python train.py --norm="groupnorm" --pixel_unshuffle=2 --blocks_per_level=1 --residual_init="scaled_by_depth" --learning_rate=0.0037 --eps=1e-08 --precondition_frequency=20 --merge_dims=false --one_sided=false --batch_size=128 --lr_schedule="wsd" --decay_fraction=0.2
Rows from block 3, named by matrix and row number. Rows with one number belong to one channel. Each number is 128 + 24 x the weight over its row's rms, rounded and kept within 0 to 255. All counts start at 0. Numbers have three digits each. After the name is the row's rms in percent of the matrix's.
# convs0: first 3x3 conv (model.mid.0.convs.0.weight, 192x192x3x3, standardized in use), inputs 160-175, a 3x3 kernel for each
# convs1: second 3x3 conv (model.mid.0.convs.1.weight, 192x192x3x3, standardized in use, transposed), outputs 160-175, a 3x3 kernel for each
convs0.12 082:106069179116187087048102147082113157124118064154120150102149154128152143101113116078122104170120116079174087129126110116142125107111154110111138139120139090100136110139121159115142124146127085145157140123119114122094109114101128139137113107105130101128109063130086131110123146076121108141154132077145107125120133109123142088102121124160116095148163160135092137141080117160122130127145120144085097156156104134120088120135130136137127
convs0.13 098:111150159099102146122134163116169146093105127120170144095161177125129108192122132137125135117122134168112145142152149164149158148107136123129109115158099149125153155101115106165113132116105106182117126108102102104196099153115141117121111096147100145117164103121123103137145119122177151082109154193105101136148118114136183125169115178137140139093114120158146109136156144100125150126121114143147157114164116143132125124141127136137129
convs0.14 108:109166091117099133146143092118105084132085135139144167110107168152148105107121156077099093094173120135097171120110127114119105155130135111140157166130081122068128161112124083151120125128108093103114134146117167145137121123183117113149127162139156135109100103173124140126143137098075114184098149114110128151140098146094144133134139146114131131149131169108147095111149142115134192134169142120090103130132093164161144121129129131114104
convs0.15 111:159111121126149107120109172135162148149117117142168125134137138106150159137107164121149132114099108078131149109116114169136133157128130154119089137132134125129132140155130117103166115139123126134111145139135142150160157114062112097119140107115124143138166109111155146156165135127150151153140139156126132149145132160117137134114124110122167153151135082101129112144135120179133106125119167112132181156102097128158150105159110088143148
convs0.16 105:152083094133113146160099161106115125147097104139088117103167115096107149120144105095139144111120148131119107100150139140111100142123165140137135088119143164089145122138091137180148149179118118084107123127084182169109144073119121137131097112139156079130152162142141034118172109088125124103121144146135125125132121088107152120137114080143145158124146119120091143141139138147138122124108121113144135156163113145171127122135102089138118
convs0.17 098:116169168165081144094053171099205159100176119157129157135080125102165142114088094129128118115149122113133140120118135141120149154123164162139116130119126116094132114117131130119102152154145207127140150108134107121128117133119135128102170109130104090141111166128113102174093127122127128139143129130123136114103183093104142097114179152126113161081125136123156142122131127133130134149150109093137109134214171156097132162131097139132133
convs0.18 094:147146091185112115152097132147121155107139129100122114173108134113152147115154137183088085136095088120126132085138134132092131168107136153117110130155151127143142118120126150150143158124145144056137132120173119113115136120113123101123121090101111142149155115111101125098150105140128104087104128107122132144143147087147160207169128137156117140118185167081132165095079100131115149140132133115104138131163142109121118111120135130157098
convs0.19 112:126142136106140148122135106137119131086104156114145148118139137128086107144117137114133143153115136118099140136124106122091142121177162128153081110113126138098193124105165156109130123141163178121107155112153091118180117124111141116117092115107137140118150107090141139162157105092115139100159160101136131120134119141112121139153106127167144122115147157144143112093116123125135120135128200119154091140132120120115126147124131122135087
convs0.20 094:106117130114093154098131155141087108118107112092127140139153135154084157138133084132141119115138145134109114129128113134138125134160136165132102141159159132145105124139119127151093139159062128142123117119162133141076107128125121092087128095133128135127133091165128059134167106113102113121164106153071132129134150136147154123114085124126112123138133117129155142148128121152108092121110135159147119102104120109080119142126150117061136
convs0.21 115:136131124152133115140126119161173102167112155126135112121120175103140089183105149134112146130131140127160141151116152104175160119117103122135158112118108131105139126133154131087160114135123125137142149113127127113152131135087117109135143151127162119132121138108136102175092117147105186076133123126168111112102139150131146122145119082093162166134122133157159119110103133135141133110131124138154109102111133160125139118131088152131128
convs0.22 104:099148131091090199144114097121116092081160167167178132117147148137117091131112139128174106129134097099140096129155131147146107134125134175134118147128113089166131107107084161118149125133147107141124086132129131117133078092151125108140114125141152157097160102104153143152090115130154120118122095185149147142124145114110116155145169138100104071138143133123145141119139139121136162141200083119126151120065132117118151138139093104116155
convs0.23 093:096127104109133167098136195107146157118097145117054197113124108108134085129117159129116100129118136140123175160186146151127112151109130100099134107111066138088133140116129118119132151114099126116106155149136133153093123092128124100121101139125108108134109109121072091135153094086110106114064156167132148086141119119141105160139105135114168110094080186104162143141146157135119149139138125138136154112125134117137142113151157159153114
convs0.24 102:172135070119096131118137175120153133089106078106116171133122160094155122126122097130144108142070142092122173137134137085156120139091165137123138144178118132122158128160124140122141125137089118164167129149161145140157130110143143128140113121130103151168151113118116139110131182104081123142162125107100124140129131093144141156081147126126126133115096143119149129127144142132139152133126130134134084101132112111186122172128156161176107
convs0.25 103:139118126096129143143124158126127166119130129091126147173138139121118105160132138133092142149146149084128139147110111121146131165108109116152091137159145161107140114121152149137150105143119147168143127091156138114107124122113144165084137151115149190132116118098140154111126140151125117147138123118155144145138115148112141175140131092142090126127122110123129108123105118132132110124088110134129143122115159144104116182098121033175123
convs0.26 102:163094130123129164158153104147130097143103101120143132134133135141142147153121146089160110150143144111158145144106096111139136123177164089126129177106171156125102126064139132102157140095146136110131119166116132119121127096125095129122133152162125170171111116140110141146139168168132154136173110121109120162129115111133160093133145145111170152144099127129117129170131093137153139116101160166097159147133122150079127157193115129142137
convs0.27 111:147113080188125112093101141104130127148132122120111122110126120129140116108132114144135124126169114119146113111098121146139121112169129097124128154098115136111165120127133153118074132149163086120108148111143129162107170158137105151126129072160140141133127149125161152140120107123136131100139141158091099106112150154130130113157102134103139110174164119110155102146168102104143111160110090129162113149068183173082173102153150166116159
convs0.28 090:102070117151166093099138162129134072180147125130111111154121143107134098087090114093103138170108111118159130157121152104109133128115139158116137114177143140119138131145107144157107120149128106164165172164153094088117134121087143139101139129138150137086156143119133076123140097128156131165114136123146149145154074114136107093137106145116109111149043129135108151174139150128141088109126123101083079175123116117121138141134162152120125
convs0.29 109:132133103129198146109119098091181132112114141117106139180127146156144101128123107135174133140133125116149113131133159154117127129148101105120169117147163147130178158124151155131092155124134141145179129112118112152108155093133065173142103114125143109174140140129134149159130090123145119152113197129151088107149117115112106099158118128138129116111132105112100125117132149159165116109111134172124090163160156137155082137139131101122125
convs0.30 095:137131137191119113153145114103137127178084138138131099096148154165136121062128122123154111134120145144123112095149149120117127142112109087124110158159125095165109180108165141132146066126123147140068175118142121102129089162111157102121147120095124143124167110143112155122106175120126098109176103096199134131103083154139141150139161128127189122122104095128167131106182134132172181132142135129096115129137092127176108172126110155104109
convs0.31 086:158130124101175110122201124136142116153159114145097096158156131087127127120146143126172147101147110116146115132114122156148106152108124218160151114100136126108106132138083126121123149129131138147133124122104113129146125132113138102178111087133147092148077132157144136139131128059125142147139154098134142117129083126175104128119135112132103083089196095109074135132157148120106132125122125102152119100136135081143099131113112135152101
convs0.32 105:143105128191160069135100087128123144106131113089155107128124109107115102136125124154139153106136122139127134114119114160140103124140149167105117131127122141153114140102128127139135118154129162187139143153098121111115098140105097125205149133101166123105106134133110123072149101163109122118123140111107140143124103177114108121153114102102113112170076092133112117133129116145161109138123142118098135115106146095123102150146115159135116
convs0.33 098:158094080149079115127099126149150120162109123141112091116102064094113095130096084147120159093150156151075150098127109097144110121138134120129129138121143149094125157118130162095086127124102121093103068133101101128136183118045112160123155133150164121174143083136167115071125130167101162114126152100098083132117143127091113123103113152072160129110112131106140132151107135134099159137143126090164100136136146126121151136141162145124112
convs0.34 074:194130139208118135147103147147146110124115139100073131097140123134163110146145134113141130149136148136144134139137122101125122130146145155158123139151121162139138157141128140111140127136128140136100149106108141112158139158124117129120134165095149124142139105181113142124108130133074099161161187141121126138093117168127109119137085119076091083155120133096128138109130154149116109116102127124127097128124092105126154110112151160139154
convs0.35 080:125143098119150122150146120093145151112155143120133120125141133133122138086153131123168129119159106130110137116131135148137107129151111123164123124145085114114136149110143153119153152099131140147130192143132156144144127152102099170158154145146148136095099091160069204160111125121116105131169126080157111158161123085178105125114118114112134141108136152138130118118133109091160166158133126151118125163119134157112127137139124133132153
convs0.36 101:140140074129130094132102139190103105072094156174104125145144172182150131135141121127147148092146135132122105100123088158139161139153115117114147124123098159115137132136155086095183141154134124120113114123118150146134140119145145119091195121114103144126096098151148158112094120154151133106106122119146128128144167144146138127101121124146111111181211152100136144117119128129128123110125106149119162163133137165132167137135125137130132
convs0.37 102:078133162114097087157096121113114130151167112172110158152128126134164149142146108127143119135114111147122110146142149110141154171128141171120118150100087105140130121123126147124135139113119093111136115122136096161146137126170121117116158119175137132189127119081129122146124180113146119133123115131152140121130107097127096155114131129151113113133110132110134143139139109115108145144130143145123127118076152135113142126128143126150097
convs0.38 091:125071213094113130139163104114109130171081120104137112116116160123149152164151121140146113146113147116149138151100113116155104135155128156137152132125137115157159108142139136110115137115129128106154117142131115145156142180137132098118131103118176135066101125110128111123112140109141141150126119125152074095123087137143109144132141145086100119153140109182159166113084108151115132156142104128116131115141180138103152154135111139120128
convs0.39 112:124174100130118132107141149167130158111123117140137110165145155101098124117147138118146125141120104093145117136127201105152128101076154107117117166114154107142129137131138149142139136128148108112110156143150105131142129144100125138110150115098102115117140140141116084137144127119129176128140111142201121156084136143107147177122105130101137149133186127151111129134069122148115166106141118085078124170154094097121131190085128132114172
convs0.40 083:100175120162078164104160110136159135158177089154053111166139051094138139125122113090132116137145105111144136141140135119148125118129128108151138126123138168109126173133130154090131128109153121145111155150139134115136126090123128147106142103109133129120138158148112089117115157132115117134108150072147087113143132143134135103121105124145159114120127104127125132109135148126181132123132118157147110145103147116103151142153138144136109
convs0.41 121:072115136100109110182136139125129129119110139131108061086103150122120142151142136115120166122132117119163142142129114139131177133107102155102092137121120133128111121103152108142111112149086118121078169099125126076091123138120118144083134111139162093093134118157091136149133107133153140114099123104101154118135123133148078099145129128149118147095135126126134142098110082106112201131086149110153115136145042122086161117153169106143125
convs0.42 101:099147095168128101098126167143126176156143123162158155140153106121132178125113105143118144153129152128127133131127113137130121171136096134134128153161117115151110123139161146126125141105144113132138110148117103118114084136158125122111142161094123155164144154106123176077148114121161122108176146131160141122128134099116069149058154122128089092101121182135070110128122137124140138082151133142116129117127120157109136126141111165094146
convs0.43 098:124114127128141111130116141138141147148115111110131134175129132128108140135126158160137132151158129142109119101107108111155147096136111107077141138132146101153175081115155118133091165146108178104126119153126145089120113117138140116106165164151088117125123164136129164163111135135165144147109133131117093103131134121169142122124170122131165128130155177185123077088173173122123151115172099128118128123130114146135139185106178113130113
convs0.44 108:113110123102130146126113154128156117143147152111165131130133171166146098142103134146115140086161135100133142131152163146122107125106126103181147130099126129146152106111162111130081121141132133126136138127098153103168127145157109078143135165086113168151122098123144152117146068158107145123112125146124124127115144157085141128122143118156098137173127108151152129112103128118166140137128136125108132116180084115151090146137150136116125
convs0.45 100:089151119084119118098141133105177117135100139104120122157167111154126131080088184140103123096136160157111125150128155144142148103116130147147128131111157095181168108125119134125126182103102132096117109157113131112104137068142102131116116155126120117093157131100104107084101136101144099091145133143137126129089110138126130092117082090142123141126151094141126090130148112162124115141130125107136123149108132136121080116110119148129175
convs0.46 090:097103133129098110096142133144159089107128142131097141085171120123136136190133149133140091143100137117124192102124137126122143154200140114148150118123146136113109109108124129103156131085123134155102098125127130116136167106094127118139145196139181123118157143165132125132151138166083125112104170081137128106128128142141161153137141124167141097118112150135131176130198109170139084063105117048137113095129160151118042113133153147135135
convs0.47 124:125120125115172138134097123135125136085170121136159086138115107165111108128169139187165124103102120124141118117125115138147117151110126110155135145097144107157159129160114102139123089117145121130115156078126057158136106139169129129145127100119152133115111112134189153126116132105114117122098104137130091163110148100143132124137095157130151105104120121103182140144138144160127135126121108151087152142090128117113109119150126110080146
convs0.48 093:143134090090134120147095108184131126108135124147124137133128131106151122117142130138155145134155143096136169114187110203105132145169150152149137127107120203131085113147115091133171133155088117108187176105152138129115087124161134143139130133130168125096119139129109102146136164111174096135149127142151124111147168169137109131085141106105118111109126132128100158120102125113103092107135127114119127141134131175124110130105125146143139
convs0.49 116:135160088122092135106130160105133129138132113148118122121103149123141122158095135172062127118147130120099152166116133111134181115141123102160120099154138111130108128129137121121106113093144095126151155163133154139132159096115145092121072157118126135112142136114142102155172116088105144142105138137138137162153147107074135107151153144145119115161138111113141145144110123157163127154137157138115129125104143115155101145141161162159118
convs0.50 088:119106117121107110150092156127124113126113117125109128111104148152145115101118120130128138130111125145130132116183145123131129192108123132176157120074107167117136155131134096131155127120128162157144124087112147111148130117131153153138174130176151130154116091131131181155122112118082123119138114108143108148139093092154169109125171172130157140100109123157162050093119107126128141104122126132184109103125118092130171126163099101085165
convs0.51 101:162157168117115106087162110160161158103144105162154136154154169141105140091167147137089158122128127170117098153125132137131123112134117145119086138150148110153109110115158140143121135129126137147120113103131122103134165151118140148115138100157139126158162102104102110120102146139126118147113096070215134112147148136111161113152188140117121136148138138157152124112128139156122114183088168138141151081150088093107127154129189145171158
convs0.52 085:092102137162144121129130134134090124141137134132170186127163119086200137107133095150152125146165110134138113142098161112141086110140103151167118163154061181128122098143136153128122148155112139136141174120160121201126143152117135153128144184138121154081148162096157159119098138138186103130157152112137110105151163141131143130151112136128090109138095149096130156183130139141122157095156097148159127115128140148103160125187150113119116
convs0.53 107:080078114165158135138125130138144117109134107173125116112178109144134093129153115119139133088120081114101129117142116120190143085134143113181111128140108096122152105140109112128136152108114175116148107123162134131143145117139099163140157143135127166106125136147134097083139112104163099110138115163076107149124098097128128117102052154135148110157141135141125118132145108106111088149124135137096123137145116130139108153155131103105175
convs0.54 085:115194077163111100146084095121189109127104160082155143110166180121153151112133163121083134107097178133126119127143134137127138125130170109136129173134152165133115130111110114120164114112154127140139103123115109138125128090106163162091115105118090066127103135144106125119140171116054113151116131113098117146090138113158106101099156140099089152085104138137074127144133112148111139139124128148166137146122107169146100108125142146106109
convs0.55 097:151133125121136107187171135109148110144115115156109109119131176148135117122147120136116122205078113114141137127107142140099161119137111128184111116166125126112161126124137136127103127132162176145117117143151146136133150145098119133146101124127101102165107099126105133152134080123141113120117131130110194097120103120131080140143124164174134129161177175089124144139106125102135128114122138110134158138081160134074106145151099119145132
convs0.56 106:115089113156068136143078144123127173076100109127152126129121133144146160143164106112112120154113119167126131132118147110143148152098134149135114115171125098120141137125134150159146130158137122154110127133183133142125169145151149118099126089167154097171133130142140107128149122160125129157106117099154093129140174169136097124113092124109182130122158147079108125136178154124107138132160109118086128186162119162149134154103134102116078
convs0.57 103:068148150150125088109071137161106098069116166169118125131149142123121110152070143091147139094170137089113126138122121126153139116165123137157167133191130167095168116155107120100120165121117149106131122133140100153143137102101147093133104159165175088124079138137145121147143082115124146053104114143166122100154120104079111143096107146201100081109122150107144150121124128131120119096129142121140148125150087115100129100139102110135115
convs0.58 094:163081129115145091131165089119138152152106066119085102126136155099107141097169113139128122163123148120139131106114127099138151140145138146121099165184170140172115132131094113132138106156146140129135132137149118126089133159090154202160146143144157142114146119135137154169107062115174112118144123122128120162130174107149082121132115085143116179118116101161104082122121116122139150104118147135109121159130151142143113146169123124079147
convs1.12 129:134107120106117114091125103126161103177163086119087183095173107125141099103123098129108136089098146168113096120085137155106108154127113112124157064088137124154112115106156144102113082133150151129053149162130132097097115119143127123094124128080131121119125121129117127071125101122099129113131128159135107102098127117121119109121131112129175105134157122125080130081124152162134073124108149130149113152099140123125092159156097124108113
convs1.13 095:162121096132142135139119118135122075103153137151150114102130167117120152090122081105120108117123058109135129139156143160176110141158118162130118148124140066097154148104103098114215136169130093144166128115136096128103159118089116108107115062116165159130114148115129119131096092135082133152165134110107141142132121117153177122117125166080164124122157171107082120129153122153163096138141107136103135098122129134109130148150107121135109
convs1.14 110:116140112089120119132132137121131132121114145153111126142097095119148162131194179126112140134108072130162136117156137133125100116135152125115143132121092131148170101128155145143177084179162126156078147126168136145149124120129140108126118063113111172097093158139133115103146142083076130164137135151163100116113125146161108137142175097105124111118122109158153143100120154128107124080170115070117136097113161127120141125152099152129139
convs1.15 093:108139120157108134125126103117091137135111101135153113102128104095128143103107150185127122092123105127083140131109099157106093158138130136112078135104166123137110098125086115144144156105094081149140122148147129109109070110080182105134144130132095106153156149127160134130107144088089113125080074104110097152163091128110101117106126109110141150168148133122155116148187157171067129095167127145106095145171117123143140150114127147133104
convs1.16 091:136141116111139139111140138123157120130140121167099144129102144182163120136116137129168199077085190121149114136110126115119132152110134099105097099089169115117147104105104115108166154126119151131151130145113117122148158102119119113107154134094157153133112113105129140118134144112088116110110088140134119175116140127113090114088151119110155132125180140101084094116181131128149124110140152114146086132095092137122173118163184147125180
convs1.17 133:121112123098115115112117105143116133098118167096110129152098134130149134122168103176162105126074152125124157121141137122113134148081132109170130134110163141142119145108119125072160136111133131104174108161130136119145100063101157082115156101100120114129126110144134085135126105163146141124132140110101141115122176103152128124171142126082179063080150120130122098130139162148072162144132128151188088102167145115125129109156145103125111
convs1.18 100:099112127110091092130088100127143124121110181131151100141087179098117128144134134090127174149103088103136084105126140129112111150134103159120165165112154096089168113150153139070127118125080092160084157101144128105095134098155130174095098162087149161129157107103123107106118097125113127112099160126106090144169116125149081126111127124121101093135100055087185160121120154077095140132124110122159135128175141128113121134160129129159109
convs1.19 080:107111131115147128090133135113117070106097138105161113181103153124167123116105105175125153107104148131111067153125121079140132093131150136141145110131131102085079155142195100163142141147090169090076085134156155139082145149142135100054138112152118138147104145161142146131145075094133095121114155125107121088150134129102163098104130148103108074133118126180134048124207119086117172105105128123080110176119148130131107105104146124107089
convs1.20 076:104101122116125127126111126106113116130097160149146102131124107169075155119116156148152154172114143128113053119101119120149136149117130101129147145133131108109110127137115144161146110136098117061171136090147134126135105192101146102155145157152125157139132120152116144117073089145120070122097114116141083113138134086136160137111127111134105089148094151134122107078137097107171110141134141140123091144132088100134160088197112136156174
convs1.21 111:134146131135097129156105136124163146129105112132100109104117140130104172099124105082132101093207131134116149145157122141141142121127145116106129152155119131145122141186146098139120142116151122128125151158111135168133075150091118129161156154124104146132129154130129101122130116098105084162117147180120094176133127150127150129082117182134150141176140121136120141110149125117112128129112158132106131131143101136113147118137139119133095
convs1.22 091:116134127135155154106148152138094111073131136178101125144094148148164151082130120122172090128112143083116138134123144100132164116152152130144132145102092108132090074134158106133099097106165155134104133168118105129119127129118104124135121142159117104132153113154139125149089144086151126100136143151111152087125118141158144090136127115145128137140133129124085146133116106104138141126139176146126160107156081115082096112116128150093167
convs1.23 126:105133124105141108122142151125152140133161140139152109146122154107165142072143159127148163134163149130155128070146134091141125134115113140131121184102124139124105129116116141072140106098120116180133139198108118141097070124137075157109105183166113159123130149113101130113147125126051127128091140150124070113110144110160137163122112177103126134125140132116142080095122086133160116185108112147111108134106139112136117114112137127125101
convs1.24 102:104129114133141110164148132141118108190177104113145118132086121142079123113090121141186117157148137136087099123120147133138134173131136115094155097148111137130169130122094119167110161089189141125149154147130123129142141086166117111118095150128115135136121122138120124124124134108108106124081091110149153149147136080132119092123149154106131143083143171199134083120165146109096122152139109108086112098143130086102151127155137165163150
convs1.25 066:102109139116119124129142139111127149108114134135128138114102140118137146046090111149129145116133126165070132153143109129141130166116168105128105143137123117163164145102132062090158147196167169148152131102141103161139164189142098131130078159108117122105130119118139100118133144123136143130154120093132095148128151115104057136144136134133127056156156160172085131155100101094171155132079150124149103123172105123153124175136114143119147
convs1.26 086:110141139122146128133138110122131127154164108127118175080124102087112146151101129115110091095081098178122209131153136113128141128143126145124147145114174125123130157099118156098104149177119108129148145110158169121155114148110163174147169094128151094165127127165121131142126110109122090133111120146110153119106117137142154139118159131128100140075069199142115148092147152147174140134132103121110115090067067105124182108164140113130120
convs1.27 077:113130125121109128134106121103147146117128149134125107167112137078098129134112116162106125144161124172094141141128128168137130149130111108139116097192140140110153095149138117104147095108159138138130133153121098146141088162206083126149104076093151123122118098115140126107084151151100165164135125130112126145155091119147145116110184126165143168138160079166151153077066113108105139123130152104141125133135148085082123168102100152129145
convs1.28 122:115127141138121117193121114111140119148081076177108136130143110105103160163157130132147137096159134128125112129148123112103132159068139128125088139147094139106121088119129105112132216135160114093113084089109120119157089185120177125113128144098112138104133101112140142131105128106135141132132074064156130061156116171139175112121146074177133152094109056130128128087113103198119118134122137126118122113123123123111123168115151081117094
convs1.29 095:138124135145119129144139135100083142120140111155157154136165130089167096140081120086163124107090179175045157121100146156120129150117130116100131151133123098080123105108137129099153147147136097132128069125184124143088164115151173144121135165123124118122144118139116128146103115122116134065107148159159118107097057112141159142126124090134076109106140110118076082165091139127141156139151091142168101138135136163134115120148096142114132
convs1.30 089:117122115141162116163183135102135090134163116119103186163081122118102098143108096102137132125089162097122123127147094125123109119174124126107142117136124151121126139103093145151090104131107117138142102127163167074112112155140151189117153072128119155165114132128108132110135083117119095150125105147115133213080104107120104086130139167133114168080124101099108148122131129152150147144102120129108115133088125179186089172107171190126179
convs1.31 087:107176130110155122123149136149175171117130126115140131162163132143127144114120086122132156151103105132092088137157161124127136114107161136125131143088142077101084128107152156092076118140081123146160145142195121138179103128113128145147123097108124112167119093131103080134115103130119136137133128148128164117074200102058103136146074198126104126136081157091126176120113161093084139161074088138123109094110094150120207142157127149112112
convs1.32 141:145134101135121130104099130138112140132118131138083121149140150133134118153065135154118140093154124115152100130110121123116125130120110153100126141146113125164145086114115122138115119113156142149120206076116133117153157131128115152112107114118116132125126137115121141100094153118138070139115099109118110107205080132167141118102129099181096166175124153135101115136166143079129114113153111186113115138182121122123118143141126104125115
convs1.33 115:156172141161158119187166126139102153136149152106134122123125173101129149207123150126122164131102148111108162133125126128126114126167096136152150101204150118119128164119071126134083178121116120110125187119131154131123140103138127118160138109125147133120121152144127165106155042129169080178136110143127157152157115136088136102095107133154136144135117128102177149113149106114153148099134141059120138097125121119149108116167117138124095
convs1.34 104:145119100133120119156117099100169099124101097137131078131103122150104108117075152142151114116144174122140215128115120147153136098153206143163173140122159126161147125109143092131110134199114084120141163101104150150130114151189110139181112127124142111187128118194109132180140122147106158164136136112133092114150093078112151109100158113114148156095139156149104173154116149175160148083079115146131132104151132119107101148155177144124108
convs1.35 105:130156134121142110132145128097169134086140098122149118119101151143126113114096113145122114123102148132112177161131153119138171148129158133116145126132146129170078195104145151101162143097106087112168168136137153111120131116074124157178116119092142122185136116169095119170145085112124089156116132119121130119122160112130174148136112156149143124133084158102177105084169145126146161090089145125129125160116122113144091137115118114131117
convs1.36 107:155154123113134129154125130156176134165148143092117121140077131110092106166151199116097152137146121127145112143184142141142144124177173111093128118109125118156116158126140140086150101100131125162130098111160120118155132153093147139124163155118127101087144133143135126166137114107118151142126103165136102122126114166171185155106107107161166160154092155087090110105165122120148072141170078118113122116168157122121100102146158130134083
convs1.37 103:150128116116122118106115121063095116111108132139124127176133106119185145143144113138120110180087099160101123131118110158103154139120162106131132173110135163124144082133122109102184135097149177076136123094159103145119234129093114106107112108213131109115161120128102102117168121123088123127123122112096116145117151121096109120161125123121164103143131139129150150108148093141088142157099115097135106126157137150115122170109129122123159
convs1.38 109:156110117137137115126126121132118131127130107139138124137148093140124115139189170154138137106071160151104078164129144155116175133121119098114122127154116099129149137127142138125115092118130148108087107147115095113124115161116114153122134119172105126121132128145124099127096148116165123130074151151137143140168169153104187155094119170156129145130111104106196129144156119157113140136126150113130198147112126131135155136091114167148120
convs1.39 071:133109135133131130121126124132113129128149136131116098096142119148124102122096085132132067144123185101161140132144160143138122125135091127121111122134110118149110127119162112087147150071131141112129165128078131089102079101124165109149119099143105130094123097129109127122118138113131118136175135126137098095135115097112173142142085120123090140092121135169115186095177123080150136136178107159170142119161093130179070186094091130050167
convs1.40 132:113139126145162135113143124133171132135116088099144119124125133123134098178155157120130135170153123096126171115113170138141195118149191112121167136167160101128115123103145128094175132150132123169132140160133108107143141118138171151126117106160101108174117079183140143211136107099104136148135138136135109113123113134100135132123097175135128127102121178121125145100135121113154139129157124128123156116103119134138114130127149116131133
convs1.41 112:110090109155121113123141124120142099141132132174116134155134133102125145111129159137132117153118103088169082164142115104154134124132117074082158154112105121100156086172092101094179141124178142133115138139129112072128104113147151117107122123109096138155127129106132136145143116141143143127092134149137143130137110162128125085106148136121162108096118090094137136124162139109151141178118147069115119128162122108157157112157104162119144
convs1.42 104:122148121106090110090086124152098072149173090096112123141149154112113132138154158131135149111123164117183118173129135092176125114119112123152127113138079092154094132169103140122140130142114157151082088137110145103102113108131111109160108091071146132082120156104060125107155119083120112096132146139123125086138155120117169181142144114155142127123135153132147145110116145165176059166138168150085166185124107141114130184149158096137159
convs1.43 062:117129116150137115122121130125118172122126124141094117127142092081139083123164103173113068130198143136084176114164166152144169100086162113158120162138142140117132190163172161163168159115169162174107117112133141152138152124116125073187163167121133115132132118125122126132112139128130123100137156134146065140089126126156100131149125152120138181138129122127113102127115164067128162130149109146132148197124083128082158117121053103088140
convs1.44 113:118139131125115134119118115125095109137114138155127149136165093133159134128130161161109153085160158117133036119103111162163120134157113109082158169152094144137139114074140117132080086137135126201104134086127113132126168178084127151130125070160122134127137145121152130109135168103122087151117089124126120111130128111164094104123168103106111128158117104117099110173142138147143117049169100119143140149120120112130109092173064179164159
convs1.45 096:114123118133145123114104112108175113126162139131098174141118156159160050172131152107157161092156120114098109137147135119123156097144116162134167182142126167137163138138208157119140089164163168167121102125138114144155092103132189158118113191128147123149115081110124149112128151129141114139163100086142148120065114161149165092118124090124097160124166084093101107157141125104155133156124185100178167132156141102104103143079152130144112
convs1.46 055:134124122139119126130115133122124132114107162148167098131155137104132106100107098147147134118128090128120125105131133140135129137134154132108116143101092156118123085183140153196152130134122155143145165113134138129143150082099156134077153082147117139085128164099135147121142114144141153138133085148140141090120091118084089096131142085143152114114145089112146091090091182097075131144094116112148136098133160133100136159195130165161112
convs1.47 098:124106109108111123097124085124092139135086170139172138101098152117139151174137085197122093168120164138097123175128125131115121124132115116142144127168171084063088158145146152088095162064149128122134137094108132128093086136120118109126139111074137140097113112093130120098083137149123112157117167124103124147159086133139185111129171139132093126114100087145095139120153150136101126121144131136140130148113148133137078139127090138148169
convs1.48 071:117119108114117128116110123085138127123143160136110076113147119113140065067107157114181178118111106156130103130142150117126146104143131100114100113120137057177159131120160120165153097127156147122153188133155147138155133155118155124157139099125128121108130123134131101105115129156140118142146117151108139135119149153103151128091098176115145118122098116123114154126173172146143156130163192159148100196128158125129112075138108184152135
convs1.49 120:117119109113103130113086113155148090092109151089056173190147089137103121109125157110127157146106104130174106141115145111124138125097116125140094149089101124131148080166115129127106102123153168100120106144154120133145138142122178095104097094114126123155101128126138104121126118153132037123132115097149110131111098095103112128120109133148145147115134100159154081140146104116135141086171124143091184198170079140091108145131138119142109
convs1.50 057:111127117114118141112126150118146160142159120123110131080145093129113159081116088172100149116127147088131160142123121148160127139118155143088152136136152152130103111156097135148120182126123161110141109145158128127122076135100111130055140138184143100128114132129134120119128118111117128162126165166138158082111129129092148132126144138137102096138088107133097192082159074149150157099167137194090162101143130075211127122143189153131106
convs1.51 097:128138127124137116138145128134140129148130121116113102135106149140150134068118115104098115145177117169157116140124123130137123114108096143132136170154139120128112125102163131107114136122122103114110131153103054093135097127134112131131129117160125139138128113150125101143117131078097144117128128180137116120128093124151125182116116139109106079114077154114129097138201132146144244138155112144171126127164096096152089147086111149118139
convs1.52 086:143125100136122104132114142121111091163082086159096185115124149123128144156111154111164116136107096119200105125145137163148119144141166145184137133162135095146122096116134162156096134156190128166164137167121184129162100094173097161166098133157132132157126134151105110121124081121151118111112111112152107145101143113147082116162110158126141151083092157146165110179126097095108086147116089128128151113160088150175134144092049097122110
convs1.53 123:096131106091103101125124106123083111107136147123101118128124177111152110116112149138130189142100113123091116113118115147139118140166148177141068111137187133150115111111105171120144114162102072138124092146132103135130165139146132101117169086157131127128083109128115128160144147091138099115118133137139062088102112067165134144105113150116154139097166141119120165136109134185125113112156143175146132174122137132125125121079122170061130
convs1.54 127:114115120120124117096086126148096124136167139122119144099095144107114151071123168115150091155113120145180133134160109122161131125113136121131136123122115148138132127201133145096109144159147139106114133166118092148135096118130108080104182144136127125128095085140110137102135126140127140159087143156131114125110149143129105125156104134138138174112131063092169080151146128104123107157120126094106099108078157146101132122144184132118095
convs1.55 082:123115113122118110116125113115127125113096124089126115122145154116134107096123110150175115149187144112082179162130099123108118133120104128131124154118101176103170117162145135117107112114104136138125148127113155191111152161159173145170144135115126119104131128131120124120100121142158110120141173120135177153166124098125145160169109124117104145085135092090138118153102149140159168127162148139163110105182089136197084091117148148185172
convs1.56 101:137133116124143116127143129128099150110165122120119112142145146135138107124104178107097091084122155111088131107140131132139125110109134118131125117076166115136100124094133143106140094129127157152085108130087050131131120172114152111089091094152129145129151131108114121141152142144094164134092127150140110103089134137115095109084110129068159098118126120116138157189138162087135091093091122145117148121100086112091142130132143146121131
convs1.57 123:162147077123154127100087155109133072136132158119120125140130075150133146135098165118118162144112092148125127114160131111125131158115157112164113144145152148092137098142091149147083168109144166119112129098172138165132095175061118154131148135149136105107090130114091109139187130135161113099135150161104139122127160181106178128117136174117105111138119161134159098087114119113121136122073145134117139121115138133128146099132143159144160
convs1.58 125:093100139147110127124150122132140192136164094132118149144115159118152152120137143184064121138154149139119119148107119108116127127107100126138163173136100124132185187109149097122124131127106159144135099103121133133113148112129106125147106118105130114120134137133106127107138119183124175139146182129121125128159129185116124111106147171099113162100131123112115187144095123156128059145115148120128139098126148131156186099141170103117121